{
  "arch": "uvit",
  "model": "class-conditioned image flow-matching model",
  "dataset": "capsule endoscopy frames (Kvasir-Capsule)",
  "train_examples": 42238,
  "image_size": 32,
  "horizontal_flip": true,
  "conditioning": "class",
  "objective": "flow_matching",
  "cond_dim": 256,
  "targets": ["finding"],
  "num_classes": 11,
  "cond_dropout": 0.2,
  "logit_normal_time": false,
  "norm": "layernorm",
  "norm_position": "res_post",
  "activation": "relu",
  "mlp_ratio": 4,
  "head_dim": 32,
  "fused_qkv": true,
  "qk_norm": false,
  "layer_scale_init": 0.1,
  "parallel_block": false,
  "inner_norm": false,
  "moe": "expert_choice",
  "num_experts": 4,
  "moe_every": 2,
  "expert_mlp_ratio": 1,
  "experts_per_token": 2,
  "shared_expert": false,
  "patch_size": [2, 2],
  "layers": 14,
  "width": 192,
  "positions": "learned",
  "optimizer": "muon",
  "muon_scale": "spectral",
  "lr": 0.019,
  "momentum": 0.95,
  "nesterov": true,
  "orthogonalizer": "newton_schulz_5",
  "adamw_lr_other_params": 0.0014,
  "grad_clip": 5.0,
  "steps": 11700,
  "batch_size": 128,
  "epochs": 35.5,
  "lr_schedule": "cosine",
  "final_lr_fraction": 0.1,
  "warmup_steps": 350,
  "weight_decay": 0.03,
  "adamw_weight_decay_other_params": 0
}
Rows from block 3 of a small class-conditioned image flow-matching model, named by matrix and row number. Rows with one number within an expert belong to one neuron, the router's apart. Each number is 128 + 24 x the weight over its row's rms, rounded and kept within 0 to 255. All counts start at 0. Numbers have three digits each.
Before each expert's rows are labels from the 100 images, of 14976 (inputs lightly noised), where the router gives the expert most weight on average: "place" is the part of the image that holds the peak. Only what is clearly more common there than usual is listed. The data: capsule endoscopy frames (Kvasir-Capsule).
# router: router (model.blocks.3.mlp.router.weight, 4x192, trained with AdamW), inputs 0-95
# up: expert up (model.blocks.3.mlp.up, 4x192x192), inputs 0-95
# down: expert down (model.blocks.3.mlp.down, 4x192x192, transposed), outputs 0-95

# expert 0
place: bottom left
router.0:113114139084131131153136134133102111087116085088184103137133116118102162137142115110138109137122107144137096120095169156129156098141137129095126145150104145138136141113095127130141122114090076097133130120131093154115120161141086116100091156128078081151092097154139145141131117127121134113
up.0:141164141152121114089148168136132139112107152143146135145124166116087091061153127124145109142130105111153139153105160165118175108130103125108110120177137109178140167125145161165119101155130119141087132125155062156093110136097128105158114135148082160156119146130091127102101124141163172139
down.0:122104135146171136118093128141112083122151111109142161139131140118140148150085149154100121096134147144110118114131141137091101174109127109149109126138158110117172118109058069157154101098112132102109103152121189078168138081133139116147178157122168134102108123105149093134149120107091138139
up.1:115098135145154136157110169107135094120213139116160135142162155130113154123155133166155127166095150137135181109116139121159096139120165122135156162185175147102097116111142129079108096141125113111119149123153157106150115080099072129118104099108118120166106137116142135146123116124088134129
down.1:161117133108097102105112121153113175166104117114126091122117089139163125137133089142123171123136098107149079107110155099127147138094123136122149118068113162119110157147147105143094117128147186185145106153140091146161093155160171133143137170146114159146134102122143135122092124112131126148
up.2:106134099116124133136116146146204117168117089125100126116156112122094112103148148123086143136113144170109102091091077125115120157142119115133137162133122119125095138121120079189126146119105154156116144098127096121151170142107163151121098101098112144155116168145130108122128150146107148104
down.2:126147139132140144098106156116090109140159127137161156138153145103124169152062130140171086121121126118129154107126163159167130127099131078091118120144131153145122093142136142124110099135116126099132135149120130131103117168162109111139167142161128118115090122133115151096131141129135178168
up.3:118153136140174130133107121143142164123112129143112152067122099134164147143122117095132113122105109120118133147163124106161102124150156151136127113144121128076153194171086125122116153140170120114140099123137158118186161145091151100097124104154186104118147135131150132159127142138124119154
down.3:146095158119078134135140149136100122178104158133159059171123150153089126131124112102126139130104088117108164129101113113102122150150115131132147143076124124146121101112149123148119148115130157086128193125106127134089116099157083107138134146122108127150133104103138101140109108105128099148
up.4:110135113142113108104130131116103102159114157130116152095115123153109159163140143139129175108118136127091165117161126135154119180127168149124123146148093149118123128156118132108108152135144101113113106153131138119122150109172140112108154119071143121116098125083144105101112153131111103137
down.4:151145107107137095141146092155179129101100102148129125158128120105162102142113113093158064149155119131137102149109121141104125095133140132150127097129147087127131103121177089123146098169091124131109169096146136142107136161077139180164132130175134115116113137138113139139090128106145135094
up.5:134118092144183124119095163129148083127095136189096145157115149142118103132110117144114142119098179110163118095121136146105160143120123135119134161106101114125129142123129149135080134153131132114162108108109142152146145109113150122107070159214135146134130121127153150114155123169107092113
down.5:105156158139129189146196080156072115118127161098125152159162112113115149128109160126140101104112116135112153114131150101136107133116096103100139105135148119139128127156134138127165100145114111161122179161117133118148171158137125131137148112076114114119108130153124148106151156097122161109
up.6:156170098137108102121138174118097154090131099115136099146079116130150170170130135137130126111179053180120124141095121101162158115127118142119132129138139124114151131097128112133079101092146122095128153161122097103083165105131092136133146124142133121134148138123110113090141127108103131137
down.6:151160096128109118098134102120209106159116145166130155123154122164155117105128157146131140153106200065141125114145135133102122111125108109074111180114118122103100128158109157110129165122061133167103132093093153166170106140115158163139112168148112139104140117093145133120110129158152154146
up.7:130106092119079131146086111169136146128148141117079137111095105082099156115136108135135139120121109125106156100081128125122140143147099111125121134096121146107094181137191113123121112123143133145143171132114157145112098121160171153131106126139158107156127149160102123150129140157129103172
down.7:142106113110144112133109089156115130147113125123138111155117171158148123136139173166160098134155093146148136114166160087128118123133127131143100124159130143092111161116124130111120087135130110139123149137135142194187109107169125143122134147147119138074148130116125127125101139109104157161
up.8:142133104152092096102144142114120127130103137127134091120146127165089101161097097176158164112150146117151149127094133111146108174157087108133103136164159127153107103149083153142135116124120093108133125102149163122131142120136141125112106111087096155124174091104112125116076117149095142135
down.8:165097131173156123111090113138130156147143153123098167202162106068175112099141151126109146131132111131170101153191119154108125083067162122144136118120129138089175149093148131169156111131115122125154123167129106149146151128121124137148138185156129110114135119153137101090162114107143110128

# expert 3
place: top left
router.3:126154102124096190137121126155106121153124131133103148155097132146171084091112155142129110118092151128130162055166159146169176126138132133122116074144138131148154114105142139147119106113069132137135138152096117091131145118182112121163127107103111159090103151134119127124120147132155104141
up.0:132121116167097135153150148144137108147148142114141152149121156109081146125146115168143066162110140125101146123136155099120139133141132166148068154078112119167104086120132089106116128143112156121088139148111138113178149115143129122096139142143106153122116133115134156110101104143132154124
down.0:104118097145112091134114143148153159136134147109123128169137117165159094153104168138116185107165122128140125059113128123148124122140136120116122157147177077088140148137083110129116167123126155152110119088130125147078100114138143150145134134153108123127131151119142145128094122143144092114
up.1:119123159111073151112109122174130115136114087095136154144130121085116151114130119119098125151182149109128163156094103168141143168099118110155133117143143106153097132136164150158106123137096163178155130130148095112186110116133113117131128171114148132097140126138123195144116113156112135138
down.1:106104130142173112157143141093155143107128139108113147120137101162159122119096106126172163133096123112115113130134156120086172102170146132130122141123112145125140106127146190115151136109109126132111116110119130180112146160133091135112126106126161127082131124133102111107161117103134113146
up.2:117132147121172141137147125174167124100168130137128136097117118166106142150125113125118158105111099099082118178167133141150141154129130114097118126172152102137114088123124154090164165137131108098133147135128112125123142089161113117160110138136130189152154119146104151147107145144124134114
down.2:118085155091093121098120131101131139158143117125156129113139184112119169140136153136199152165080112119124149115104096147109157126146102115096135103136139160122093125125099116153140051122111126120147124102138132121128163146135142136141160125111098098145109164161101165125119105156138109128
up.3:137078109141098133143131162144157075129150114129102105134117118100101094086133132135141126136086154122127105152163137122118088132128117097135122174136080118128131129174127146179101107089086143114135162145128105096133102114154089157102126157139133130099138165114130130065111122140104103116
down.3:126170091117121112111156109127135183073124136152139127129138158116166152148097144145117085135176113103158107119137122136103114149113108139134126155164153098136157130104121148078095112143120099180106133127102119135139151125127166112130124063137136122137145115133081182163128130152127139098
up.4:133128143086117116108151177156107160106167101163144116171106128104092116149147118118141087109183147133100155114120171110127116152087124108130153127166101144135113133165100159121097150131123139167154130121146131153120091140117140111155125120133111130194131130134104110111114118106078122123
down.4:140119165103124128148122125108125085121102151124074141131096130144127164119117149114152119130132128075147111154124107106094131135141129128125130093107124163179133106073119134136158129140147097093138144127133120134128180125139144109147142130131175149100130089096084078124133127116082180140
up.5:140118095131141139127113094140113163126207099139132114093148156144067148143119138126081128127141069111113107105121123097162156099175097152137143117133152157147145112155124130157154140141102167118129099125151080101126151103161103145073086107143092103136072118105129153134141118132117123158
down.5:148136105131119112107140139094135115152115113107115131178121094137184166116112119117112147143080123126152111142136125151127131133068148136178157148110132145128165155144107140109128066099136130162124122119134125082124130133099142125190116114145135168167121154093125085092135099089118138104
up.6:108114167106127126093105153152142148148090081101139152116113134133112148141119125150109132146123101123123133137101121133139072102108111138126140127150115139079157108110106095106147120098110115077101162132132130134156163133188122119126112100122147161143152189200151148138116143093119133079
down.6:118124120149122153171131150121080108148119145160112115137148113138178129111151157144213136135113134156100130116137171133169109111121109121144118133134107103138119107119138117151136115102119130124131088105140097124082151119090116133087073150150132112117131114095152134139127134159135111143
up.7:141112122090112133123098088125152109130140141153146095136124145142114141127099076115119125111151101102149131091110102117092101073142112116095109093105169131121137108128087131108161162123154112093136168055101060137150125114107151128119102113141138155139129117137110119158132118157131162098
down.7:120135160137134098192099173149135151123185148116124135126138100121080105136153137146113145067101120091144134118120135122165110149122171171145102102123118125147111138106119100117111145149144143134109116113122112159175132082124178195148179148143138078139144131150157129153126149154115111121
up.8:123175140098149130118145131118104104149127137156161101147123157147138123108103098157127126163126184146137093133173139099127115127113109131120115146145107099123150103112127133143117156163173079162133125185176090105200150128073130111118105101126121144164121115158133113133106144119143137108
down.8:117149127125147115126099138128168124120074151094100133129144103156123117130121126106097090111097106081152110139092097142120143138123105134147133130139182129152128137163138109112130124126112157142123143126104155160102129128185118108169149105129101117108136116127164093095170117110098113171

# expert 2
place: top left
router.2:159123097135136143112158165067133129141146188146129135134158120124132128097119153130128111111075125144113152145153111142143138128146095107085161158126104116157131095156116088142123150157169165152094144156160165115099136100066120137091181139154118144137123169136156136106107096136102101156
up.0:133102137101149148169160117075172099104107137114144124145158125136141160118108151117112106110137082136107143102108190126168132134113114161155089129111144144122129192127097152145138107126113140070134096106153135166095124135139126102105135147094128106159111111159105124115159121130134117123
down.0:124123112097093106102134119141077123145162087125146109127114163143130141135124068139130125127079136170146148136114108163158090105153101127128145128093153143094142132163135119109152175116132135119134150137119117134132169146143141097157100112171113127116127142122122133102157140165180108137
up.1:114169137074139109136094141122110129107128121119138142132153121120172093112124098141091169153144115175142118122096102084136158134150120183140089139150150121153087150127065131126128139108121127106146160135118161080105130119120137139067133143130119126110085090116120112148124108114177111154
down.1:145137134147131124116131110131139128130179169108103123141141134144128119111112155124120102111150128081112098139124143114125102123125131116101101127125118124102141104132148114122135110142066163149136153134103122146144098128118099140149132122102160132172129140115158118139108117186125129145
up.2:048107114098128107133189069166120127152159143133143156145096169130151157133127110146130131151109143110134158132130167140113173085168156140121113125114129116121162116138118142146091150143113122116143098158130150150142129150120137154145127068118124119125153111127160134124114165096112157152
down.2:144085140101143146122156164103131082124155163136136159123158085140104160118075123128122167129127123103143145129110125123120142133124140117126148119153113141112113125163146142106163098140130112102118156133102152152096147131107131150135113155092156083154091141115099125117119114137118118123
up.3:126094126114165098106155135121172093067124123139132145093109102132121129149123071136123146088153112158139154120144119099106175135130165123085169126106101158091054149139144143130136113154139101113124130095122099149098150124150170137146080130168101117113134128148111091103123134110126173169
down.3:136124146091090182126140123133090145168129149163156101146101150115148126133133137117105113186131135127086150136120108103140151128114122123133122127148120079173136087123139118107154107127115118134145126113156198147107084124095090105112130092137137147124128146137143151164150158143118140105
up.4:140125115107085163137076119142119153138146116087114100122098113148145168159131136129124128133111117097106129128103132153140087152098129142100153146145111076126113087136170129143136129075092123156096121198129173098122124145120093150090124117104141146149103091120103139121118117175109118070
down.4:118165097090119142136156099136184102148113150131131091167088127088178156107110119140129116155110082065136080119134164114096107074113188123106119134133153093106122119160179139111107094109094172115132097174126121161128110095115113134154139155119143133138109152148114139150115159114106163131
up.5:119138128133149122147105162137098132108164107124128119133125125137137133117153149152082131135084097161144083130140170171103151109130151127090127110129109125163088127129168106168122077160132125097150134154102170123099141179154113132138125112126112073104108109166112172125137103127100181155
down.5:101138160099170113042135104138139068155103136084156140128120151103127114092154152125149123162150178110129112124148109108133133135155127171146125139130152100115119107077125157074136162179132086157158109123118107111127115114104168152126123133134158115157074105085115104144143121117167071150
up.6:125132136138121120150098118124133151139112160143114160091106166143186156102109225073113110112118124158113133125136137155132167122150142150137123113146177093136154156125153152151138154139100137130124141132173098137136109096121141132163110122156121134129065089113101130122111135105169132137
down.6:114135120105101140134093134136121099111124070129135137149171143139108079110150100156149190129083176108125118147112087138108119150115101080132164125111116114091124090129127098171119112161126134113141113137099154129130111093125116104140167115128173114136131138148136149139110120161127141146
up.7:089135154121118141161138091091167143149118118117141138140150118127137106179091146122127137146153150130084108131068112094056122100116150128170151131138119151109107148114119160121129173116126143147118156127082122161145106141108124108161117129155127135099108148082112131112121120152101104143
down.7:128098134165083090114119136137114092112116107154117109151085129119133132116139100139138112098145154088125162129157117162194112124139108150132159157133128162135110109140124113161150153123107129124133113152092122125140106095132137131135118102128134138135073172147146122173150136095126158129
up.8:125087152151136146144158138139081098135138098146163087136090128128169133148146100123073132127112147147111133114166123144112130150122113124113159126104130131151069145115133118132148082130119132093120102160091121192125118173149190105095116110080111122109137108099120149146126146138137119145
down.8:127132133118127055102132110121105154153173114113093091104117146109079160119101118093124134157141142148119113118110149090141147140139149109146097161125091132054134109137138169134127121130097146172145123076109125117144119147110080161160116145123126128095128131187120116136108154105103112108