Weights of a small class-conditioned image flow-matching model: num experts 4, muon at rate 0.019.
Rows from block 11 of a small class-conditioned image flow-matching model, named by matrix and row number. Rows with one number within an expert belong to one neuron, the router's apart. Each number is 128 + 24 x the weight over its row's rms, rounded and kept within 0 to 255. All counts start at 0. Numbers have three digits each.
Before each expert's rows are labels from the 100 images, of 14976 (inputs lightly noised), where the router gives the expert most weight on average: "place" is the part of the image that holds the peak. Only what is clearly more common there than usual is listed. The data: capsule endoscopy frames (Kvasir-Capsule). In brackets: how many of the 100, against the usual share in percent.
# router: router (model.blocks.11.mlp.router.weight, 4x192, trained with AdamW), inputs 0-95
# up: expert up (model.blocks.11.mlp.up, 4x192x192), inputs 0-95
# down: expert down (model.blocks.11.mlp.down, 4x192x192, transposed), outputs 0-95

# expert 0
place: bottom left (35 vs 9.8); top right (31 vs 9.8)
router.0:138143119181133133100123137186111091164163143154102141097143115109138128151146158131177085130141139109164109104123133136112073126112129121155139094072110112152155175119126127114110121111130135119133099159161143133111112085147129093144159116126158112147149148090175130138163112153113166158
up.3:148078108149136119118087113114150115120090145139094163116160144119082149091104162092094141144144101118159095095121089169072133131094132118139126157120118174103111142081110152102153154132172147064154136135149134139105149122105156127170158162145135112125145142120105095126113133121165101140
down.3:100129139134118097139185125125095139123124124108148119150137101142201080173174080137119105140156167139130130135159139092126143139130129168135153107128140106119138147163106114114126162121106087150106094104098127134121111110164092166111155099131078118159085179117166150130116088140093149151
up.4:134155177100128134122132136113079137065101087149127143137145104135102138163133125119106114089132153107108141153175160114147133101117111184164162124129085128131129096095138118127155097138132110118148123109139148104058146089110136092146137134123102109132130130140127155110106106087112127121
down.4:131135104141094120173101102181164140155140169066087113115088149134149113094126143127147160116143113116138103121103061125111114171115147089098121141144160117120110154119112131140087151095143093176140154150111120154160126149120124140105119166114128166114125128109131097158144165134179111144
up.5:159149140121143112127051153121127124177115145118112139124120128148160123097172084156142094138133117102143170110118097090127110110128126131083155124153108154105139140161137141130167115115169110128126137100105143133142154157077162112104126163118127120102171096145139087112133111108139143135
down.5:138137107120105129143138130165107137107115082114117107157139115137115116145118114057110151090099117109090116194097160133113169163132121137158124144147129131149096146080119131170090174143094131161080118138123097137148126128124100136108130110130129174118114175121102160137131133116113102115
up.6:165118113123101131125124146089112111104119138121133145113141161133126158087125109104124120119075150151127123086101110066128122077141116131123103131129126147126081125154187133095098165152137082082151134138148080107134115112104110125146175141132099107072099133096111164137144103122124109140
down.6:142123109141162120168161124158120144115108103171109110102136088141149124132129125136170120110193077140145104134102118128130146165139109115089127117153112136165125117096090139096146148128163142134107162120150182164130168104120148109125103139143140112135097151131164118140164188123131118107
up.7:098142116107080107128064110115118129102172123134128117114154148120121138122072144145119101155159130141102079137135107158166129155118122110122166134113150160135133158133140107080143144111139135102132142069102116097168157141117101102119078134122144119110141106133128172121109106122082132139
down.7:137124128147131116130113190145171117148106141119115112147134118115070088143096107104137180121161170157073130128170110114151102124145124119104142136104138103088156159149143140126124117144146093168128138138090150146126171108119144164108129122122127114133153093116119098153120155121135109172
up.8:147129154137127153135189156128125128138142104200106122121093129123071135165146081118120159134123152138117125102126124126117152143122139101130144150145128123100091114095095144134086104122120124124138090162121152129146123136086135178112113144127125139136130182126083137069118067098092152111
down.8:106137126089125119152069121146137157109065149095129115098121111102166110060117172116138105124119123117102133141118148131124144130166115167121143095098147105157146146124146117121141148154149106147127144109134113115129126107141092101188143163119151103108132072127145128184124163152133115137
up.9:173148156116108156187113098107100137135138124161137121137136142124151111083158115150153096105108081098129111146149110140153115107125187107095120104154153155138126107129145134118119099133106149146121072068110119090160128124170090066087094154095161112146115118125126098082107164098081117129
down.9:126084136145151077108144150154122143100164113133125134146144108136089161145123098122082138121134169131127145098133119115122128156149063125149135168111083068151136122131105125135129154109132096105141164167140104129121097099083137143130139095174103155132128162099127156161125099135172139117

# expert 3
place: top left (29 vs 9.8)
router.3:131115132177092178120114126148153127166181152123105090090147158140114107097134149155139077133141142094162123137146114110118085133130131123145126149103096111140137124155117109141117180104111133109100155119123142113129074098088133067151153165122175112123127144084135131095137117114132107128
up.3:105116122166108133134130153123152118133133132103190157123070138133123171083150138153157140130152170126112118054119142090148095145127113137144121124147123116165138106125141101132134132095087122123101149133085158121107126110133109098123119155163122154094087121107123134082127141122125098114
down.3:142119125087134141097065150115133135134141149150088156145128112139093125082122132123107109099098130115099130161128153061116152171117148121149125129101152116122128093136121152104103149122126110132122113121130126119131113134136127161157143129107119159141173125087088130105138168111131179126
up.4:094172139082119131103106099114103135134136139129103102111131089097115092129168081121158149143150139144147172161150127113128121126090136135107100122137054106155107159124112162128087089105123148167132113137116143147156120160158142148143094127192134113166155124146134147088111134123153113141
down.4:157113128165135131162092109182148116102107108141126165141153155146116163136083127092097129104108115131128128071118096124110130150116166143136191133148103166095126136136139134079129150153138059108155162123143130136083131115101134130119146135105110145090119138127127154158135133148147139142
up.5:147130097065164093094104152099139118148083170153132111088160134148126112118156172152123135179152140111120144142134118129129097089115106152130114154095182117109128124136083095155123092127172115087121138164113093102088143116152135143140092102146144112121185185148099143124128112145131104163
down.5:145118109143150158167158113151144127073152094155080175172058153106100132129136155130137156067151099135135128123139152094156117128083133116134130123152087139158129132095122152117107125130099159145145102103143167111149096130155140109103161115103150165136098094129125094129124162168108168120
up.6:144072130100085099109100132152149163097109143128150155118130133177131106145117166078133131143107128119107104108151144143110158169112120146108118174163121122144078117102133116093142121128150115144179142099102152171135086115163121132138141138121105157144100118127116100121116136090108167154
down.6:124161145161131147111124154095116105115102159139112109111129140101138146127142099173118154142140081128121168151125114120096092098165185168108086098110144124137104148171133158099097114097121141083097121139138130127092159148160104101129110076119124113090142147119103158149109142154093140088
up.7:104134164137091123122119083129143142126157157122155103154160154122079109143140157168117132129143133157060142126143130095130099139112110118200127165125109145177123101156152112155099151107116126135126100154155151104149136128127138127169082145117115130077154096101129155138126166155084119141
down.7:122123103107156108151155160142122118100083097144139104105093108093139141119127128147171143143138107117173162144073084164134172126115133140079135101142106141102164175099118128088134117158141145123058120100143122158109170135162126167099156119125122110142131185144123127106141120144140143143
up.8:112179143155142138130133125145130124106135147140093141091140146104113120127126135125172115112143110118137128162168124163178142167130120085106130167128116142116175146165163135136134174132122131131100125103129115154126127121164127106107136176095163125109126116157152112115100157114083139137
down.8:168080132119133131166082118114135133115160103135154131170141121146166137147092119146075114154134116122130139070088130106105084090145126160153126163107139105127073060125119116129125123144124105148143102151140132109168126148117118112139125090171084114147122120115105134150147129162172120128
up.9:099120122187113121122129141175148133154112114107077117120132131156152152147090101146123101133126165163171134132147143124146158155103122161110108148157139102142125153157128128110133125110081125131148157160144142135101129109136150108127114130162129179093118114100099124127189128084107163137
down.9:123112159082129139156122115099091132128135145141157151112117111129131109138170124131162159148116134109071127098130113115119102111125106090154137103134120166126133137100140135142112112142162120123123100101150102080127088160135122158141100181105126077178136152151145108128112119148108109145

# expert 1
place: bottom right (75 vs 9.8)
router.1:148149126141146102108170132170124088100141129091122112171147109145137097100096135094113162122156167088111122153167125151131120123095131115167117128167170121079077067094109092164101085118158155137105121102081125128122134111126154136105154106105151134155174136114123115097145163142102112091
up.3:125121122156082136116107104168109122116170125116229110165119086117121149137130105140119158138127098051090145110138125096114138127086138118116131104128111135127096129145154141139144143141097120126105113149121131138103145120121129120123156139136107120117115120136139075116135159105144153138
down.3:150145178111130164133140145128111146150076153121122135076124127166110134133156135099130112092130156174089140118141153088157126153101116134100113105147109123121173130171090126149117157119144119163142141085091151107109154118130109117102121099130085140128152135118128141099131047132137089122
up.4:140154118150123143098152131160137154156110106130105107149106072116162150107157154131108083142214159112096144138139112154080158070122098156131146133129125129133130153131128152133148146125165139122062137136153140111138106108117102139145081119082111136106127132099107146103102128166122100136
down.4:120106134090144115145100151084131129145138133127111176097129122142139113095138127170085127118118095137134150070112119115158087149109147119135101127119112105179121098124116156125148112137130102132165158148190135111096111179117143113101108113156120106136108108099174148148117129154140134131
up.5:119149121195117113129138160132131118125103148179114104128161113163115092116141118129117149099139123134126120123162153090118087088149137107151140116110126114131112105127095141137130127115131098111151142153167110177157127113092163115131115134095078103121108147108136094146147121183097133154
down.5:093119140087138148116118153139116113125161112112172136112112165110126150141117072116135127135135121135139080133124090135099129095083099152141173142114113136155116115144183146141095159149147103136134159086112108109116101078155112146100129130142155143099120127168116133133161114117163137144
up.6:122110126132123146148129130113104087155117142122123121107125114095118111153142117132103103108104180113094169142149096170125122148176116093141154113111093157116148124169117092143178124081134151119148102073103117079170144154135149118136133128119124148101138135123141145137114115126091097152
down.6:172128114168111133075104112132131136058119108131121121132142138147100133150111099129138167099133118128152113073139136083135145098099161123137155108167108102150105115140173150121112120112123095085079143159142122200114150069167149145091131102164134133127123165092126150153130158114128164169
up.7:157091131116168082093137140123150096137130113149126107095147119116161131133170116100147118166137150154157176111111109134118124083098148115143142137128098122112115120156122127129117142137131111137108133090118109144103153149148115113142117126110124134112135138164107205153136156114114138152
down.7:115160141124151144139128115129140125152146134132120132086100133116139079175123124129124106137129130130101135087085163105121134118141137121103151092108097128133127109147154139150123111102094096130136068155126168103132135111066106149096130110097140139114117154120172121123132142117095068095
up.8:113121116185123136138147129127137117136113151091138130110119095110125116123108132128133108154125130103133154055143135157117141137131166127077133121092092084128108136135128125087151104167113142193107126128091133131132095092118113151123110119089149115120149130098081166125109081134208142147
down.8:108117145104136106110142117123142156144134116166126132115122108133146094101173079128109138131133119122169107191153155091124146139154131110149106110144138119184149116138141140133101097142136128131120128084128145141087160154112097096133108125125147109161139181143127119118125166129071114161
up.9:186114140179139124161137130117107142146139148133121168138099144120088117144114115149140124165137135143123125092102097151120138154129130159129157160097086137132135099118115131147149118143114121115126113107156137122114168091142174087131127122145101137167096136149110118158182100100143119126
down.9:135136120105143175134115139136101128176100126106156108138093115086152139130124157188155114144117086128139135097156108141113135132111118106102093131130138143124146124176105167152126127158125134121121111156113151140072117181128153122149097118152118124083182113146126113146102120179108153075

# expert 2
place: centre (45 vs 14.1)
router.2:133137135099170112164104121090140171114146140149105144128097126134162154130163089117130115113115109164154113120089146131099111152140176107129123151115146120079111158093120163097112112157117113106105107163164128112167158129125134176102142127130095148103124130125149107159147097145106142132
up.3:143143139130170165137133173099112184122160101123113145125149097110124113198138117142144149189127144119108086133113121121127107114115115127110124123170145138129126097146131139138129104145162147154112090161116148121146120127131143060081118151113129168122108137161158089153141148110121119075
down.3:137134124120124117143127129137150123071128146134166126122127131115120112147110105087096125143121115133131100130090123095107128100147101148100138126077134131155098124147152097132091113131170133132120109113104129146092113118085128151131092143140134091097146113129187165124158156054169132120
up.4:103108138171122138151147112160158107123134145094112151139140140113148087153127128120082110086119141131101070141138139186163116128164093111137082108119132158161089128095160088107114140148142152067139134131105113089098122146132149125155153091145111136146160145106138134116102129122072125131
down.4:127127117179095076145143134112072159102134131145094106093116120164105137123134135160160135155109122128171123120110103075117099166124130147093124156148151111112170100132141131131125103105112134170102100151121117126116140129113103119111173179118101122132107123156165151144167118172120108120
up.5:149118123055130148099108176142144157075142142125094156128089176102150153134137142142110157130129098125118140096097149118134149126115151124146093130095122121117076105152167191161114096133117151125173137120141106134134122149128154079113130110147121135109151137152140147178152098115128125100
down.5:112117091187130101113141120132129100144085163106146133130154107156101099152091143089157162126141167070122160133124114118132113150136103133125134163118122138131178130069086095089115169149138138156117158146144150148132094134121138161124136126118116149128079134107147177113121130158093137132
up.6:161117099094135154136116113101174119128142107137144110112131129159104160163145106130130148164150136147143158107096148104137110104150151109125072144104147142154139120121166148114166131142140140091128123154115136118128150138136136135115137142158141160115151131124169143124140082115151113104
down.6:115165137135129132104142141098138166129156130090102122116145106070118158121132096132130136099095173116170173155114109086134140132129162118162114095170105091124134119152099102138124136145149122125192080121130122123108136141146123089140124094135134135144120125168107145103149133123084123117
up.7:137145149098155101096134114110088114152089109138096182114149150112128128117123155176149101101139116129141140149127139144141154134146123118142121101116151128115135098171135147152144060128118158134125154115116101128130170118137141166144091128120122131109150147100137139130180127125145061104
down.7:163105082156093146144134156139188138123207153139134110132123124108125147159130147104098173157137111074112133129174135114115086114124136126092111186155102126165104115123118095110129204126143132146131134143151162104111084132104105084108132172126119124154120110112155096123097133091090143132
up.8:126142158098120150132093161095111130122106146092119144169153113083148139156159128165130165131152114149107080144145107087104131146137129127106121145120129132086113128132077116116166149153119153094142082127115094085108127127121113183129144134127121141072137156145105189152137111144128140115
down.8:127127131163117145195118088120129115130132150137129142100122123126114102126140097142142097108106122118150118135121119162113135093153136104130123122133151132102075122143132102136142104046138116096142151136139093131114126122150107150170133129173129118134080127101111108142124116147128142169
up.9:159129159116122130123141082096113120120100140136128051092108135106137115121125090137122123129142138069125130092140180146151155154095118128172138129131120090133131116131110122112130156151135152143068128091129140074096120115168153145102161136127129151139128166090133129147147165119118115119
down.9:098135081112144124185113158118131099112147101163176129144122124134147143112084112100117098162138154141114153111095122126142104133185158149127136117108095186090105131116175138149084080130111122131139078134140139141088130121140134145133099170150118156114095139146129145146155125149173134174